config = dict(
    encoder_arch='vit',
    model='image FSQ autoencoder',
    dataset='microscope photos of single blood and bone marrow cells',
    train_examples=97085,
    image_size=64,
    crop_scale_min=1,
    horizontal_flip=True,
    translate=0.06,
    bottleneck='fsq',
    downsampling_factor=8,
    encoder_norm='rmsnorm',
    encoder_norm_position='pre',
    encoder_activation='star_relu',
    encoder_head_dim=32,
    encoder_fused_qkv=True,
    encoder_bias='all',
    encoder_qk_norm=True,
    encoder_layer_scale_init=0.1,
    encoder_parallel_block=True,
    encoder_inner_norm=False,
    encoder_moe='expert_choice',
    encoder_drop_path=0.1,
    encoder_num_experts=16,
    encoder_moe_every=1,
    encoder_expert_mlp_ratio=0.5,
    encoder_experts_per_token=2,
    encoder_shared_expert=True,
    encoder_patch_size=[8, 8],
    encoder_conv_stem=False,
    encoder_layers=16,
    encoder_width=160,
    encoder_positions='rope',
    loss='l1',
    latent_channels=4,
    decoder_norm='groupnorm',
    decoder_activation='relu',
    decoder_weight_standardization=False,
    decoder_widths=[48, 96, 192, 192],
    decoder_blocks_per_level=2,
    decoder_block='basic',
    decoder_attention=False,
    decoder_upsampling='nearest_conv',
    levels=7,
    residual_init='none',
    optimizer='adamw',
    learning_rate=0.0013,
    beta1=0.8,
    beta2=0.99,
    eps=1e-06,
    max_steps=10900,
    batch_size=64,
    epochs=7.2,
    lr_schedule='cosine',
    final_lr_fraction=0,
    warmup_steps=1090,
    weight_decay=0.4,
)
Rows from block 5 of the encoder of a small image FSQ autoencoder, named by matrix and row number. Rows with one number within an expert belong to one neuron, the router's apart. Each number is 128 + 32 x the weight over its row's rms, rounded and kept within 0 to 255. All counts start at 0. Numbers have three digits each.
Before each expert's rows are labels from the 100 images, of 14976, where the router gives the expert most weight on average: "top examples" is what is common among them. Only what is clearly more common there than usual is listed. The data: microscope photos of single blood and bone marrow cells. In brackets: how many of the 100.
# router: router (encoder.blocks.5.mlp.router.weight, 16x160), inputs 0-159
# up: expert up (encoder.blocks.5.mlp.up, 16x80x160), inputs 0-159
# down: expert down (encoder.blocks.5.mlp.down, 16x160x80, transposed), outputs 0-159

# expert 0
top examples: cell type: promyelocyte (30)
router.0:115116174117153097084193079169114162112124097076111118133155163127099133167086123136134121119061122127162157188153104111159136164136148070166105100106083046150103173145119187166105100055090105114168101101114101169098056128154116072096150102145160151143091148123141141126179105091101112154158105167145142086099114139159106125135116145152079125182046165133131139066094162158152106183121139127086109133064120094149105133134160163062142126153168086105140136081125125071146080133142135
up.0:081132116135139137108126182162102195116120135085052118103138156099134103018107170165131120103127142098091146097123087086055171160170137152154155126101168142118054116158104129094134089138124085116181127170143160132102129114141081163089155123145143126119163175099146126114070129137155158164120106159128109151095201105111111115132138085163112106099162149136177066126099140149148089127142076048123128117125131160173159162069105098088143181165077103152132085143143123182075130138101083
down.0:081106083154132114134138120113060060136150106089181141164146108115116118124155075150184096168101195107137169102088187129151144060082171181168132147145128166129088096102188126136109082161135145141152107118126149144099122154139107126157136127162125004118138130087127142134078139125122049082149117159117089109122120090108083130082180149150127107130132117094119154175115141167138153113126115170167063121083141139117087146138182160159158106099129156118136083124097138128131162056122202
up.1:168105121165130105092112151151097166096136134091135095136169104157128114138104148144175108094085107115167174066116178139132143114127158086195142143092090185154099115139113116168145085176137107143148178119116099158151105124153089127112154111153122153128141068178141145225142147163063129160180085179165105112054156110151064148159094104152145101138163138100115148091086167192145164095121068105129088150106092108130162154169143169158167099162095117124155133129090057129105201096139126
down.1:146137129119123133177159150124082073125143111130139166122138212101099121077165070158142121123138178078130176132099076145148136088113146230162124120162192115113144110133161163128150084172140121136123131147138129138067168142096123103181152190158137075165142133127116171055110155094171127084101121140141073107127148117090099127093100061161166190100040145127178132118102089129106100123206118148157077121115143162111140113166156112163146109090131084135075150120122139127143163102097151
up.2:127143125179145106089186136156113153178142076103109121154139129081157147141111149132154149113093112132149140135094117118063120178147113037151124081105154078142078151086109222152148115035070146094138141110180104125146100089142146167131151101133103156113099088170118141136162144057064128176135120140171140113108111132170102086173141141127068120164074151080100154121115153123168140208096127043123100143096131127169093114149154147155103136172119150089148113106127083147141121105169118
down.2:179172118106137158177142131149108132112139170173133122112121010117131124173173146138112134122117145109112148145096143131068127096109129109111135093146136181128107073097126074092138129101253131119128215156124143127101157097081117143138136173119128054127165124111129160231138109163119134124175129095138101142130122136114114133093116097098050145106227145184157132157128098099130124125173151083159145138144067120115139154176114125129130126143093086133131193143113142097146144133108100
up.3:065176163108163097093195087151123134130099121113093116157137170153168153100088157131140158100099113168120133161156066113127136176163110111149124065125129053137090174092097183146126122009121132084132111097155104128116085108146165120115156107136110157119096146145154150046145101102118148169139103160149149130127101165163133069151155124127063106153089171121129101115121144137178081167117180099096151119098187115184088150117153135110122168178156140098163150081142120097152061165156118
down.3:176133175155116156110104117116169155147147122168140119113130011140159115215127147123116110147158122119160096135111148146120111143127125073101162111084107118164119111110126135113135156032140116141090170109090151140201135099087134108118086091096070163103144136170100097225179127141073121157178129093134131115115121103149140124141092164124068123155239100174110157144148139082130132114109155084141168135119097072080130106153110138103081105131118177123153168138130137092162101114174110

# expert 12
top examples: cell type: promyelocyte (28)
router.12:154111115120125112134128148183086168077163135121124094113147068119117098100102177170154094101083120077120169094090160113137146114134180109155140103075157186165082124187102122102158083157151078128164197115099099157116102187202082135115165120150088125128133135155111175154148136164114140157169094149169076116055105127111084163131076082143105115090181165115152092089094166167129124106120059099105089200119114136133154151142160135114159108155100068146121112182131091105157165099120110
up.0:159122126108137130152124142090114051130121102165111085160108135101122210166138099112119228110112119182118126119112188161155120103141107092145116094166178112139134106110093138098145128183106158105109180098204083066135120149157173095136136157141120156096142146126063163134134130139125152076136107078153107149116092166128119108215104111087123132102133151112093125139113090131156130125148178174100107178168088095145110136165162127199155104137163079151103153089182095097094170151092209
down.0:150117091126112160104101132154164162113127145144130198071086139104119114110126158124146105160117147114113095079130076075105145127119144112124105164117150219110116111162139117120151195165158076154180152165090193176128137082097145125087079139112156096157137130136151060172097171185141123131180120147094137128096159098112163154110115128123166147100159130173138119117158091126056117119126100077198155109140077121146146163121052107109083132088092115144179121180134157201118156153158049
up.1:148088165112151119060177150168121174098161132105113120107175167142153116162112124164139109098067068134151180118105161078087143157146138017149185113115099151170085158140111075144112083184138166122155112136115111151159108119156127178098155071127147176119122149072175136198136110138123153132157098142137118134123123161162090110145122142097121087108126137116127136089082177163143122156102084135088124151150117090217167134144123165102150152162121122071145108123114088107026138133162080
down.1:165157138146120180144115145148122139125143073135132104115149110106125114087131153138109125090184140114108152143104096123120135144130141151141089124130154145100118110086137121082150050142206100133138198123151149147140203175040110119158151154160110115118150115118147177029133168112162166110071115092137103124139192103125091141139090120175176191095128165147205113140130140121092148135180145114165157068145145224125116081181121127136110109117076052148088182108155140121137160113113118
up.2:156116158107152125126110098125129093136151118118114098121152213133113108054059145167126136132221116102167118095085118133141154134116155134160142120122123109160087146113114138155162148044194115124137160061133109146106152109174126088090094067131146136124111113209126117152162070207142088134162141140122081110038133167119105126132086163115132134145137143120100073107148090177108147123123117165124151123138164124172101120139142155116146105191217057113130179128115186111120104172144138
down.2:112110150116180108116155127153038127139109212170121140161102071119134118093155101103153147077100107126133137130081183098094126161155107144104167115127125144119120105192134122138133140076072125133178144103101107164089097058170108181128150090148064187137065129090130180184171130150100152195128122117131132146214090148138116109099116134136065084153141070091162127145127128109147124160099099109120077137116103142128178095086162113100154178155129195117150122106121106059120140092119149
up.3:127122153062148129110145150164106180087122155096111140113167186132067084041090173152145098115084107127135169129147087099133145134122169100155104143113107165160106158155145104130156089209181094145164134122092133162084163132135093167108145116137187100134110157166178125162130103146166100119156121174133078118086121133124118175086093102145124120084187178132152115088097168162116091109124113136102136125113142124185154184068124167050155144153113098136108119186041135132122087137125061
down.3:129136143131110158144130120127150108118132058164153098110178053135105123083130134127181116105175091109120183133068137128169131095120141173132108114131102093101130141077138084104136016105188161134115114129141155135129068137121082149131160147147132127148193123102082147004087120059110143110026119106149127124159139108118078150096171113159167137105118121179175119113094157147106131120048164124128156135109101107110089071182131135113109127113086098131110146106110120130120101130174139

# expert 1
top examples: smear: peripheral blood (100); cell type: erythroblast (39)
router.1:173114115124121168136147170108108099146122075038134120153091160106097177118137107091083172186155152205138097163118129136076113111097106167107120155134111099114106146133158150114145170156106186129066144142198093075127189105133145103147076136086149111077149141129091108119116087083139098073171185127115111157113095158096139124192148150084155202089137142052122169121149105139136137137162105164078105117155102147124158118108168134155132138125139051116072136112116131186140110173091165
up.0:116144129171157137182115160128107084134149093156130121130074107069154168199151100142118166213105108084173087155095129155104138076142104128150109087161185135149145104139156078093134204197140123105130127146174100096102147097170177121148059159134128198103136171135119116145104132151132080087214156133079123168122147185078124156185107125093132114106121149072141182143195123124114130086119113131172142155166063104147132155175148162150162134128131121158115127107112129156138173152125156
down.0:111128164139129182123133148131133200124131135167102118138159119089129139140149137097111073146180106076110147092170085109107110150119111156150080114121119201119097150111135175117126047115141133161134053142134141161146142155118088130179126109111160186086131133155164100167121198183107141152098100148126090123118164121144092124072096191134134178120115170124163151118144182140092127094123144088222147073123162207115123097077108122107048144137083188126132114165125170157181125108107082
up.1:144121113153091180104085107102173129160149086091151154127058130127074122147150134111105153180150176140159027147163151124140090136077111168061107161133102090100205153159165134156095188134082141143106091121151161107175157099103148107175061095123169098126122121115104078056143146094146110112081177141101133102162106093129179146135150196114183166148065118097096139131207085083107154131141136158159126125124105122113128093111130109122077124088101129096121094131139153180121114135120114
down.1:128117132128134149125131126132172134134120095202139192063059113111144128203123110116134063142135093110100117107142132154144147094108088076093144130157190107086141118086151170092122175108091151132157040144123245122168133126147122122136124168116144099154134130131136105101128209129145155116140146087095120146128119134089169126058140110111158127139116127153137093150138084088115119144110142149181184169129159115098140108120071080099016140071166180131139134175142148154145141141158102
up.2:088150079120133121114135149113132127113077148122137176166121100134165110120177110127148193102151143092107107107135177096138121140131133105101144122117141111148131111149102159088148105077064119137111148090090108164100111114164185112145180146138100089157134123151202131116122157152136122171109085127168095194184123138144111126080113152133196149091104081095135145180167116107152091137079102113127110121119154228127141143212146202158107086059139112148152056125135102147176104137100024
down.2:072138165166114137103107151133126197067130164152137122122176110130125091145114166119081056169169135099180123096163094106156146150108111156145104118114109166128132106107139163120138101154135132157142109140106182131114122161105136149182122066162119179096131110179166097189119203200115126166106112125111132145129152105139108161116093144155188163147117159136163113104142214103098146066126112101199152052120165168084122088106119112111039099131069174117119129124118168174177159140106144
up.3:128139084150107137153134168109116129068120125123125099123092089135116184105180143117124195159117078082156096146095163129092119115125090185115148132130114173125113074167112066098146167206180127113147178177160097113116110100196190157127097120142104196110141119065093107159079128137159094105168191110131116166128122137105149139208187178099095103103149109092170171187187112140135130135106092129146114162163072157133154106180143153148161156141090140161146143112125081148173150147148138
down.3:137133170127122155110118129175117189111131139187151104140183083121124143143095127122124094133121105097148133041176130118152149147119139113184114107116159227114123115111112152134156064172139151148173148110131144128104150142138111167153163093150140181079161149135157123189167238178128160162122135117106095140103162097163082119076100137158163152139146186107183117130125214142107142106127145076169145075149165178106145125112120130114037105157074176129121081123112119125153166141097126

# expert 7
top examples: cell type: artefact (31)
router.7:130104147129085086101100073090159116154142142160163147138149162177188092151095121112140085123196092129160148037168137138172095109105158183140159156120152140135179146138115139150116118166136167157090095082093134124227218097109098088129144119129115147118158122151123127098122145172073124142156142162133150096133146115155112114091157149137165118151124127162088144142110146084158182069106187188124179126095134127083154133155114147135082131114180164097187154160102118108190204120152155
up.0:184124123092177091126135090114167133198124225185138143138153127121133146161105138119156107183107087177166132181160170077141129158118151115111083136135157090131187090125127144125101147162062131100140073097128103100104198107094158142089079112108143150136081127137093116062119096132135073130131185147130164116153107159164137161148106172123106106155073133169131165099132161119161159151088191184072113130121147120096128136140131166089140184175171127090156156145088095071076128159156147
down.0:156125166150126128118119072090147096153118090149130081143143156124110132151094113129161084107101091151120151091215130162172108120124142106126132128134146081123134171059121177145117082146087178128091121083173133124176137119081101073180171142104126179125169119196100140157180161170117120118134132114133104115119128112144110133106122119132185190213124156167096118099112162087159140079178172140137182125105173131167101167218116154154056115126178088136085121107122106089101180145099176
up.1:124094119205093134108139122127122137136152145105130075139157111117159121182124186170130122070138118095139166076114161128139109153149138156158147135086162139176126085196107159138130073170067139109144144111142092136185116101154096100153160099161106123151152063122079151204154153124118138144141088111170147110107147106146080123170124095165153125156148090072111121128089159122122162103136077123155094188102083131146110125178167155208143073145107093108132081089115090074075228094119149
down.1:144164099158127128180151132129105120129127177175117173121050117103196119155162116142099133178143172043111102100112158127098109118108131101122148106144131155159143069160131142119157188144042122130139103145099161110141116141123131165163083142142129026122173116108117131144148111131153130148161136090142151135135170104104162118090095138180103161078060100167143140160159072121105128108073131094189100203162035145117109106167134080140124132099139129136151127146157179090126195088128101
up.2:153119120188079136173094129111099105133119131151155112155146117088154143182165131156143120083138128100120148089094149171146103092135167152145153144122228123167133055150107188106157088069053136130094148134144118122152152125113093079153180158161084118126131116177107167144192145152124144089131081022153123119110133124113090115118047080149110139144102150102089102155093126081138150098148100135151120179143112110134118091173149136198144072089150087155115133138121123096139204102136174
down.2:159138123170128118120114138166152176116148158142114186119095111101189131136117140166099122190095171079153105120112058116088131179110135125162157109095148136158124121156124125093131203122209104120146108154123167150169146139068128154140115077146142000155162127125139108128114139115133115179128132118146162138077183106122156127137081152164128129101159127178220119127130074138105117147105118102204095172133082161082144103168131111131098119129072165123190149118142143136140177107148094
up.3:143092102200083142157112131097109098153142141129139070160156102099151136182140135160135130077116112101151167093088156165140108101139143157161139153125181122170118062127114185125163074098083134123119158128144093116160120095162095075168177138147106148140135105153109180215185147153109159110153086058155112118097135120121073139139087103141112129149132112088113127155080140088120176090134065140139109196128125121118129108177156159206165079108125107152107122103127095057112216091130174
down.3:169170108153109115135135154135125138115140159183097167120081096115178112172122145141068133191106206098116080105130089135083122152120111085148144100101137147140124093157133148113166206097130112116143122154102156099166153167049166152168083119109150037114185107129138105141128119157142135167106124071140189156099190137119151128135040143191116144093137152168180142150151076126118141109118127109180115169153079164099112121169107101163090110102106132153156159117136151108128213087117092

# expert 15
top examples: smear: peripheral blood (78); cell type: lymphocyte (36)
router.15:097100088149139113194111146101132113121092125128087185133103133117159163125145199144091182156125118114098100112131074090132118132131151163166130160183170164126141089114160182148107179201116148096111166159152157079089138134146158064138098135077085163126134118104092089123111177224187116127104144143102131143068170140130138152146123091148201108109120116075156110163165114131126119113120109149182101097143133199152078111153122123214122124088083131131120140089162117149187185105153112
up.0:149138131163149100119081147215106160122117139093144110173211137078101103125124078133103127100189170180093138171175114156096132175139161120121132078147084103156106137112199130127081141136111077157090160117158151083090181090092084121060094191169179107175162130100143147102101113096123120133139120089120130146130153133133139094104156157117116189127106146119099106132115166173137116181130203098078102084147118084175127068130122096091158123140124158110145146075111196131104126116081099
down.0:065124090143138104164094101128099076141128126114141178136098190110124140147077110100123138115077148094095129175114060166090139075153111126157117142153118071128156145072152149119150150139194127114107095109117171070125112105130154049150088152109153019153163145151094125094128043093152171083125103145063119154042106157121156140101135129048122132193088144108085100128123059169102110095087105116154127115130105158110134138147122098141117119117165150129146164127142151169118105135150122
up.1:147161116136145145111129166134152142161123139149111184106085155061148136098155189091096145240152110126153062130127092119105146158118091152086135126148182124094139106137157118120148218145114123118134099168121176090147127107139176167099027117084135145119134122115104076113112139127158047112113234089101147166117152120130179122138073204104095112098153132154139171148186098102124121165109126088153139151161122112184123111121102129091130133108095128136158120178138125126118128153156070
down.1:088147191119122105115136093143072133123133193114152113136174100164070130125038153147140104156100095132167195107195142122136112122076148173167134103143091100177129198109111106135119127075230122126155129109134111149126139144151081114117130123153128053109097128146133170148154129123134053138131141206140122134090105132140122145138155141105069135189111137158112162067111141182124138112115155112081159231098134110146157162090145174118112143152156065120150150126123151076125108163118124
up.2:143144113142139100137122113117154090158132085129124147129090192109128153109133117109102166227165113156188085175141096130131119134110096135113118116168111083083170149112136124139093203187155174110099080133135128075125135141132182123112054131081147133117122118107111096076087113117148018090116255127109139148149101152151161110174186199085152117129083108120114194142171100120145166133119143179115165121150124112124128111153128153131117154114153133110132141101116110178113147181148129
down.2:080131080150112131101106131124140096121130151154159155121141033167099149187125122133103098242074114118162156127109170111114123111068127115090102126135095146146128111128140081115116191128141128121148136116114153130139084121177100137136083132117181046113133135090073097181114179192151028096131156134124135128148083109102145150119176195079057117153156051132106167161157114142111150137166131127131164178130085121120127158121113169124114148123152080125156134125109126062124138179117125
up.3:105039147089170142103128142099104131119160059112156073149130124116096078122110136132125132126152150137143118119061098157114096124109154148144125138152131137127190152132095103186139062154089171167169149096132107094132108077094119118196145140163082112138097106137058137099146156117083090107148120139173126101098149096114181085144072165109176126183113154159190120151153116114124151074149117045148162080155100165171135179092137116173115161096199064135148133157159148135156109194123134
down.3:081107104137129096182113121110093084132141124108100173142108157111117162120045113117107161138049144107066112148134100132112191072157139094126134129178115038116118129101132171153132133154164116121104115116095141090095130111103141074155106148130140015165147106132116141078126063104160165100151119161086122129054090151110159122060133114065121107206115140114056108084151068181128109146113086150147154094094106121114124164126138068150116146096128134121133141144148165167148102158131120

# expert 14
top examples: smear: peripheral blood (100)
router.14:107168141133165104116141102105134129086136101160106092159094095148089156121114164145108157182044148189144098158194114093169109158125127089105084100135166123112194097072084067113079173161144104085125161109163114089123138140092164196102080120124151127077118094150138107086087173106179096145091157089139131144161099137167156100169133177109083075140134174132110173160163106113167135109138180132109177106136138098172119175124139145167133125167120104104146118084126098120045141185090145
up.0:093144195108147138117121063130118139076136143153124089153122102130074138169099175166111125129084166156124125150181097120230128103126131117132118112131153140137159123067094089114076120142195100120173167104113119119127132140094132165103130128126163106114083112216166148103143233145143122154063143108141097112116116139163125136116077104143119088191102161193143141099125125124153124062134173157106182171105136084163145144122130137156163064144090139143157126121121117102057067170076130
down.0:195096132077129120153066152087152079163118119189146155112102098092149127203173050096112110134173148114107121126118176177151149067131107117112178170164159142149131116082161138082159140108076159159108090156114159120141158169130121079151112156113135089159165154151141105170174124169087127089175134082104082144137156122084148144103090105136153129134117114151149118127131102131099120137133137186164148138152150144093126079133084120103117127060166170166091194154130154040177172078161151
up.1:132134130105152115124113114107161128065113104152125115140096055201075150118143126081105165192094143183130098140119187116086150090119114114074087124154085122116130093074115053121106170142141180105116133132135109104112170077152155137092072128107159133103177104130160091209100064131122077106147181135102101144096131150131164133166177171093092113087213128137168158144164079145142134136145162175104189120136080116152156143109127101129138160152154114142166208128147124147138148186101131
down.1:106157142116158092163134112147051144113142156164115154111159118093103121123072170162152077040122117065084153098145084133175125105129154059189146095121188142134137113121127113132164034119165111144183145112097170173106095147184085133127203137187106138167100111143133164107120146163129193163138098143159119108088149115125107141084114050180176128135093168145155091097098126149113110098121125136174127155113079126104119175135130083108100105147120188146138131147137125093120147066152102
up.2:086147112155123107088187084156141149126130099056100117168141160179139155095066161140141173115165131154167138147144107093148118158134138114169108106095096131129130150164125116173121112170135117095123130095154074112148094085149147105095123118113141117122088084118130153114070079129105075137169141249157153093119095134152063115167186120094136149172169119099146151132111167138156147121114155126097114105104125135147073192153171193164122139203159054075121102096065105153094163148151163
down.2:091130195138138085116134117123192116129103141147100072137155093108152135232131140133118149139098135193141131109165088137204135174146125119140133091132122144102163129053114139143112119202144149098130087119135115109130164153053175174142105135131142086123162135148154087188115213158145120140082120109133152135105122165141116131143114172125136091200134146161139137138144132142164152132071193137089150143158216141156093115152130172106081161138137070074106137139116127170056182130100114
up.3:184153133078145136137156085111121121117110109121103118143073047100060146134130145052131166162082124174111082172156148134130146120131085157087091106153133064090134108122129092128114178177068165103116103117156108087105113077157179155114076123097170128155100172096056121195115059126114114089111163136121074141159083162127167129164136131084073153096142165125144150121168094131152097164117187151079141164084094082128157138116138108104100136156169089153140133145154113118181096176145141
down.3:069119108136145119111188111119134160118139170163100136130152119141132130076120125145083125082084181143127184141141050127155105125126120146171118091154111096056113169184126087174123044155225137127159125111151176141139114128105124097139155117123144065086087104153068103122115166133146147161121121169134176129162071144156110138071139081144207178139148124131171086153126122115102146107124131125150083091142025141113130107138130093106060138137090142138144156082160149196152102135120122

# expert 6
top examples: cell type: lymphocyte (50)
router.6:074112072173089135084125121132185166120164107079137159098097157125140126071147177118133162193168116118186112148102076097089123170093138159096139143113090131103102140120165121177093155143166101105140120144124167111155103084142156117100078130088143134104101081098142082091085106087146047141111187163098151150087166079168151125165168179112147108132194086129144181160166149148103171167111093090166131127116183140191095121156120153128135138149099142112150118170138119198117147192151094
up.0:092144072119113161118129042139134079148105150151117123092150164123120099164178122181093062129130150089140136124130111223127160114181145073192096053146201118173160140090142112091128121124142164164165117087124158181109131136123163110125168078140131094107157115085178131124179100111151163102192115111157145123130128154145116132109074102135153091179105140137066133144139188151182124074123137147142155168072099084174128136151149172143133176140055125102139104135158138113159120120151086
down.0:150137073076178129177095149112161099146113060092110127164123158070171126095173110112115145097119142143103132147124134125147167122171138143124120156177171098108127126066137174158157113197097134133144117152081138086114117111109148157111111191127148094087110167125080104102112083191124188069180105129105072128026120170122127129113136036125115091134155178101103110091093136193149082136079103160101110065121150149175148162124117087165151138145177139130107128138118135147111093155168106
up.1:157150117170130106101128166119143122162122081185141121131162087094168113099168114156173121137161041100213135153070110119111134161136104111074149113130143153100131064148078081097152120172119122098114074164162126131133131158131165221116115121153116218127147070127120117100081114115147075150099173059146127162166121120100103092156138219132125105097139126102124175183106198099156178147116118144115142148181130105145132102184135189127132135140124155120111155141126068128130150121164145
down.1:146163095083146145122110140088138120133134145087113121148135193112158101062167131120137191094133160178086173156131119116099153112171094195112111169171160093109124130070142099167160102213126150132138121111122091060163114098129162147105121181114105093151155133084086125091090119135094198109145118160118142123074149164139159126111145041111114098098191164105106101113113119151166106154091080124114096055138128166126155183104114114154164103121151152140145099170152176158120048182101100
up.2:118121139049140162111136143133144148148094186174105144089072108162145107127161127114133123064150097156032110113131147091131148160181116148107154113125109126129133107157131110089135111120105129135165094146146179138105155130092133166108173125143141191152132169111142135131119139124125250168117009143107129146182131129119157126088116069146136134079119164164162041111154087127122083115126159139133131124127137118129160134095101036079122163138120134132129125132214127081123092097137089
down.2:151112146064144104131116118111098054124152082071109123155114161097160110104130145127121129075105104155095152136150125133145158098145136114150120157134167115148144175078086183164147083188089127137127146134085101090093116082124131114105142183135121108134141113162089121116113063186124194068191113132135085114061106134135126122099118027134135115150137182147063086071129113173152151092101120165135125042130162194193104171095117085152156095132137129123120133156144140151147086124191104
up.3:193131101069154067117114173166064163163114123154144109093075110133098088180157135150096074170057080160120095138124042135174179092149119145141103186132104104178070168135109145083148091084100183130111107102098165130117141154155093111104162114147169131089143137145095118126118115111161138124120119143104106153068089231145107118085180077088139141077143098113135134159145100139103113101164088133108101117161053109151140136113134126118134120114165108113092151091148166095086101109144130
down.3:158117098105160148115101138123151093164126064089135119137100189100126130119146160144121164114140142189103153162111126142142157132117149142148071155145191105139123140040125178137149076208105125131098135097116102113125084126098160119099146188120123077120129112141073106125093090127139151072193162115134083141088148152145128153124126017100129113141148196085059105101136116185149111141074105137101134053149167178177099175117137093135122131106123196147098151169121134138113085162176110

# expert 5
top examples: cell type: lymphocyte (35)
router.5:091186118119126190097160143160149194157128162101142172089113118147090051101145172128081077142136183175115115084169077079115112171104113133073074104110148164081136126164171143100101146111084113165103124161144184123141097139082121139160088089081125098080144122117124113052064194135142114160080139152110150139159149079112163163101138118177165158117147142132144130123159122106121102127174137112190138089168190168121111149082105125107072159125108143117111067110121177148145131116084108
up.0:145107161147122117127156126178090158164115148121102042115120164131190176127087086134180105178116101149134054113116124111120077095135148139108132129158132149180107093078111120096146167209165072172156122121147195137146114073061181164119182155135130142207080115154132104103101158100117084177184110090111044099122110171106129123189112135110159148156118090093121147114142136131126113096095082148123097101092145094135115108114172150097088153109157163145095124152122099159103155120169172
down.0:211129169101152132124081123143094129163115092086152155128128192127081143087152074121087172144117145196163111098137134121154135096104084143150062125157117158185125160122156119122126119059111163165089149116164105104132152165065137099163106095095130189096142162179120143127157091173165109143113123121144117149150183136128116129175091100154166191115169114076128141127117149144111131104239110134126144104143146144124184158096137175143053145118113124119057100110107150090131080147056142
up.1:082128130094136156083125134166124181063127165114140147087063103158117097104156196120117088130115124097080016101118107078120155161124154198108118128112101173134120120190144095084137154124169050141203145151094177179142095137137149146111125105121154144139089142075168093110092120182135149152109103194098141156128138098122163167081099161147122123082128146127162095120193113191094093147119132093147132111123149145123186115114102065092135163137082132112153121164173132107144111134124088
down.1:100111098095141122137128148147117145118075169096091162100041097102089122122117150103082132120163133096057074111127137109103173102153116140121151132155123144143109119137128150110149196185151118147153182152100200132138117100177145145121143160114164168175138140084125108131090081148127195123132101189095110151118144150078228150094139092126096128090153139149119069116166061147113102110093136086169136116149059114160138158092073032095164128109131112167158097170156155145162106128111089
up.2:106135150076118086074132140143138113167114172088185114168100165154164113103151110190083122112153106152174158121086124165134150117111116100139154166125182085105099159122065145102090218157130073123100194191129076086198110176091110108118140206087136091113125111097161109094136084149086181138175117098143132172109122125120146133193133079155120120134114099135091080126163107111101132124179120085125122179132099113113109163112130158100084118037173137109123111127139103146122106150108170
down.2:192110145090135128166091167130114093075122084103112139139143224146106134118131112117113179129096206213149121101160103139126105116124096147162056130142100120107134171132134092120142112067086148149092154124147097110158112179114154092159120069090132192113190130147111126129139096146139089134121120115119101120085197156103105154177134120132167148087156112090112138092134145150126117116255128153092139077159126175107154144107121171149111138150121106113075084084133136083137096171068146
up.3:091204134105166115147230127135089082167114112151119144170085135117149177082121156156112210140116141134127078157179083151129113136118082135082174062171215091085140128075112117127121167173154166109063110128179111083095108117134159180136111144122099127111099134092108141111082143074145125130116143090134137164187083149114152047166185118132101138099158167126120147164164092058163089111144145111111148143117152077155095176117150123150108119158127138137114085113130133126131133147132115
down.3:116171144115122098140160139111119066146127090140123132150117204114145121109152084127112195130170111188143118198193096144150132133143098164119154121148196088050158128079119123137121162140095158098079047123180096085115116131084160119138117101104117116120116129122148151035114161071146117115084134088125152135191068155125125100185167146111183152133078153086142148163117101041155113127181163160057150139130140093115118118136154128162083110112160137117109123101144120093103172151155148